A small self-supervised image encoder, trained from scratch: 2.23M parameters.
Rows from block 7 of a small self-supervised image encoder, named by matrix and row number. Each number is 128 + 32 x the weight over its row's rms, rounded and kept within 0 to 255. All counts start at 0.
After each channel's rows are labels from the 100 images, of 14848, where the channel reaches its highest value: "top examples" is what is common among them; "place" is the part of the image that holds the peak. Only what is clearly more common there than usual is listed. The data: photos of plants and fungi (iNaturalist).
# pw: pointwise conv (model.blocks.7.pw.weight, 384x384x1x1), inputs 96-191

pw.48 [ 87 154  76 118  81 146 121  97  70 200 123 112 138 153  97 125 146 149 135 148  94 133  92 131 125 149  91 109 128 114  88 163  46 184 154  93 153 105 133  84 165 156  60 127 112 148 104 124 175 155 172 155  92 139 162 114 155 159 109 146 135  62 147 172 136 114 131 135  85 136  94 164 103 171 106 168  76 147 126 143 143 165 133 139 100 110 132 121 168 148 100 152 146  81 130 107]
top examples: class Polypodiopsida; text has "fern"; order Polypodiales
place: centre

pw.76 [125 115 179 110  82  88 128  70 107 136 164  92 150 183 130  60 115 100 104 130  74 159 123 120 153 115 111 139 150 115 133 129 100 140  85 101 117 136 132 150 135 160 123 111 118  77 152 137 107 168  73 123 151 122  76  91 119 163 105 147 107  73 129 109 181 121 137 151 194 114 152 127 122 145 146 156 131 153 209  97  98 127 112 111 131 136 106 186 158 125 122 152 174 133 124 155]
top examples: order Asterales; family: Asteraceae
place: centre; top centre

pw.214 [132 101 137 128 145  96 157 139 158 110 156 153 152 153 123 105  62 123 146 144  98 199 110 133 201 133 127 181  95 128 230 166 137 122 169 175  80 119 118 178 137 184 140 102 157  71  55  80 102 137 116  88 158 113 119 119 144 178 104 129 168  86 116 102 174 125 142 167 132  83 118  48 178  70  74 137 216 100 124 163 131 131 104  96  58 122 172 180  45 100 127 149 112  93 132  81]
top examples: order Caryophyllales; family: Cactaceae
place: centre

pw.18 [ 90 115 139 173 121 119 108 107  57 125 104 188 125 124  86 106  40 158  77 150 103 134  82  59 111 134 154 105 134  90 115 116 113 112  98 137 158 110 132 137 142  66 128 141 143 156 119 105  75 156 108 140 155 118 127 123 148 107 141 109 128 113 159 108 156 102  95 122 129 114  76 157 100 139 127 120  91 151 123 119 140 126 129 126 129 119 158 133 137 129 109 197 176 130 131 140]
top examples: family: Asteraceae; text has "common"
place: centre

pw.114 [ 93  80  84 120  98  66 161 165 137  91 103 145 127 132 123 134 103 174 152 106 105 137 191 151 158 183 167 206 115 197 110 101 126 137 185 177 137  91 115 133  96 203 152 143 129  79 129 123 120 106 131 119 133 134 129  78 152 147 112 158 144 143 130  92 129 126 118 152 195  99 113 114 122 110 177 149 160 112  82 105 136 144 113 175 135 117  97 104 106  85  85 107 193 148 149 115]
top examples: order Caryophyllales
place: centre; top centre

pw.160 [119 104  85 150 128 168 124 155 126 122 139 117 192 120 149 167  70 101 182 120 113 102 124  76 132 162 148 196 205 123 121 149 151 121 123 136 139 161 135 144 113 182 114 211 141 100  91  80 120 161  99 147 131 143 164 130 178 107 167 101 123  97 100 136 120 127  63 110  82 146 133 197 144 118  42 147 132  19 195  84 124 135 162 126 116 107 133 164 160 142  97 123 150 125 112 123]
top examples: order Pinales; class Pinopsida
place: top right

pw.345 [106 139 116  98 146 135 123 167 130 193 103  72 113 145 149 109 142 143 114 113 126 108 118 108 105 157 191 118 110 152  82 105 113 104 127 118 167 119 153  87 159 172 143 126  82  97  80 139 172 142 128 136  64 135  72  98 106 132 213 153 112 148  79 178 117 138 111 141  83 119 180 158 148  78 145 169 116  91  83 154 104 209 142  89 124  92 140  90 125  93 138  99 148 122 147 100]
top examples: order Caryophyllales; family: Cactaceae; class: Liliopsida
place: top centre; centre

pw.202 [155 169 119 151 125  99 139 168 162 120  78 100 118 110 179 105 130  99 139 148 130 157 158 156  97 151 132 137  79 126 140 121 145 141 183 145 120 115  74 142 139 198 171 149  98  58 102 150 153 143 101 139 128 107 105 163 103 165 155  82 120  55 171 158 169  65 185 145  82 132  29 129 125 102 151 125 182  83 102 133 120 112 179 140 127 121  96 158 142 117  92 110 142 146 161 167]
top examples: order Caryophyllales; family: Cactaceae; text has "cactus"
place: centre

pw.65 [146 107 180 129 124 107 127  97 108 142 144  93  99 139 114  90 139 184 139 142 160 116 146 153 189 145 133  86 121 141 123  86 122 131 164 116 146 144 177 156 111 113 163 118  93 115 121 166 176 129 163  95 154 126 132 142  76 151  76 156 131 150 117  82 189 116 108 119 158 104 141  97  88 158 135  71 148 106 162 118  97 121 145 135 133 124  92 149 117 103  65  96 159 102 124  85]
top examples: order Asterales; family: Asteraceae
place: centre

pw.119 [131  93 162 148 143 111 136 139  97 109  79 128 108 215 142  79 113 171  66 163 132 154 141 139 111 168 123 173 109 116 143 126  77 126 134  93 134 133 132 115  96 159 161 101 145 138 132 158 176 115 150 139  13 123 147  80 165 181 108 128  50 151 143 204 109 116  92 120 150 111 107 172 188 126 162 107  96 138 134 142 140 104 135 160 107  83 136 107 136 109  92 139 125 160 132 120]
top examples: kingdom Fungi
place: top centre; centre

pw.165 [139 115 106 139  77 199 162 165 112  93 120 150  78 146 170 124 116 126 111 148 125 121 148 160 179 133  73 151  52 161  96 130  53 167 155 112 118 176  93 107 105 109 167  90 108 128 171 147 143 147 166 118  87 129 137 124 151 175  88 152 187 107 118 134 115 133 143  99 165 145 174  86 134 102 109 130 155 160 123  84 100 133  84 100 136 103 134 128 104 189 148 144 153  51 148  87]
top examples: class Liliopsida
place: centre

pw.36 [184  98  98 183  91 143 149 119  99 157  93 138 148 115 140 137 151 127 183 127 148 114 144 121  76 115 172 163  84 157 157  79 183 105 156 162  97 160 174 110 176 161 117 158 115  80 158 187  78 141 179 148  70 140 160 120 106  24 188  60 157 156 128  84 137 102 161 140 122  69  22  97 194 143 104 160 149 158  80 182 186 120  52 148 152  41 146 127 186 133 135 153 112 146  79 139]
top examples: class Liliopsida
place: centre

pw.352 [133 103 141 126 100 148 143 140 140 146 106 124 104 118 144 148 159  85  94 145 111 165  98 104  87 128 142 131  91 148 160 105 124 124 115 116  78 100 132 135 148 145 132 133 158 127 112 107 160 110 179 114 170 148 137 213  78 127 126 112 206  89 127  97 155 111 102 157 133 108 106 102 127 155 171 131 179  75  73  94 116 200 162 117 179 204 113 164 127 116  72 161  90  96 105  80]
top examples: class Liliopsida
place: centre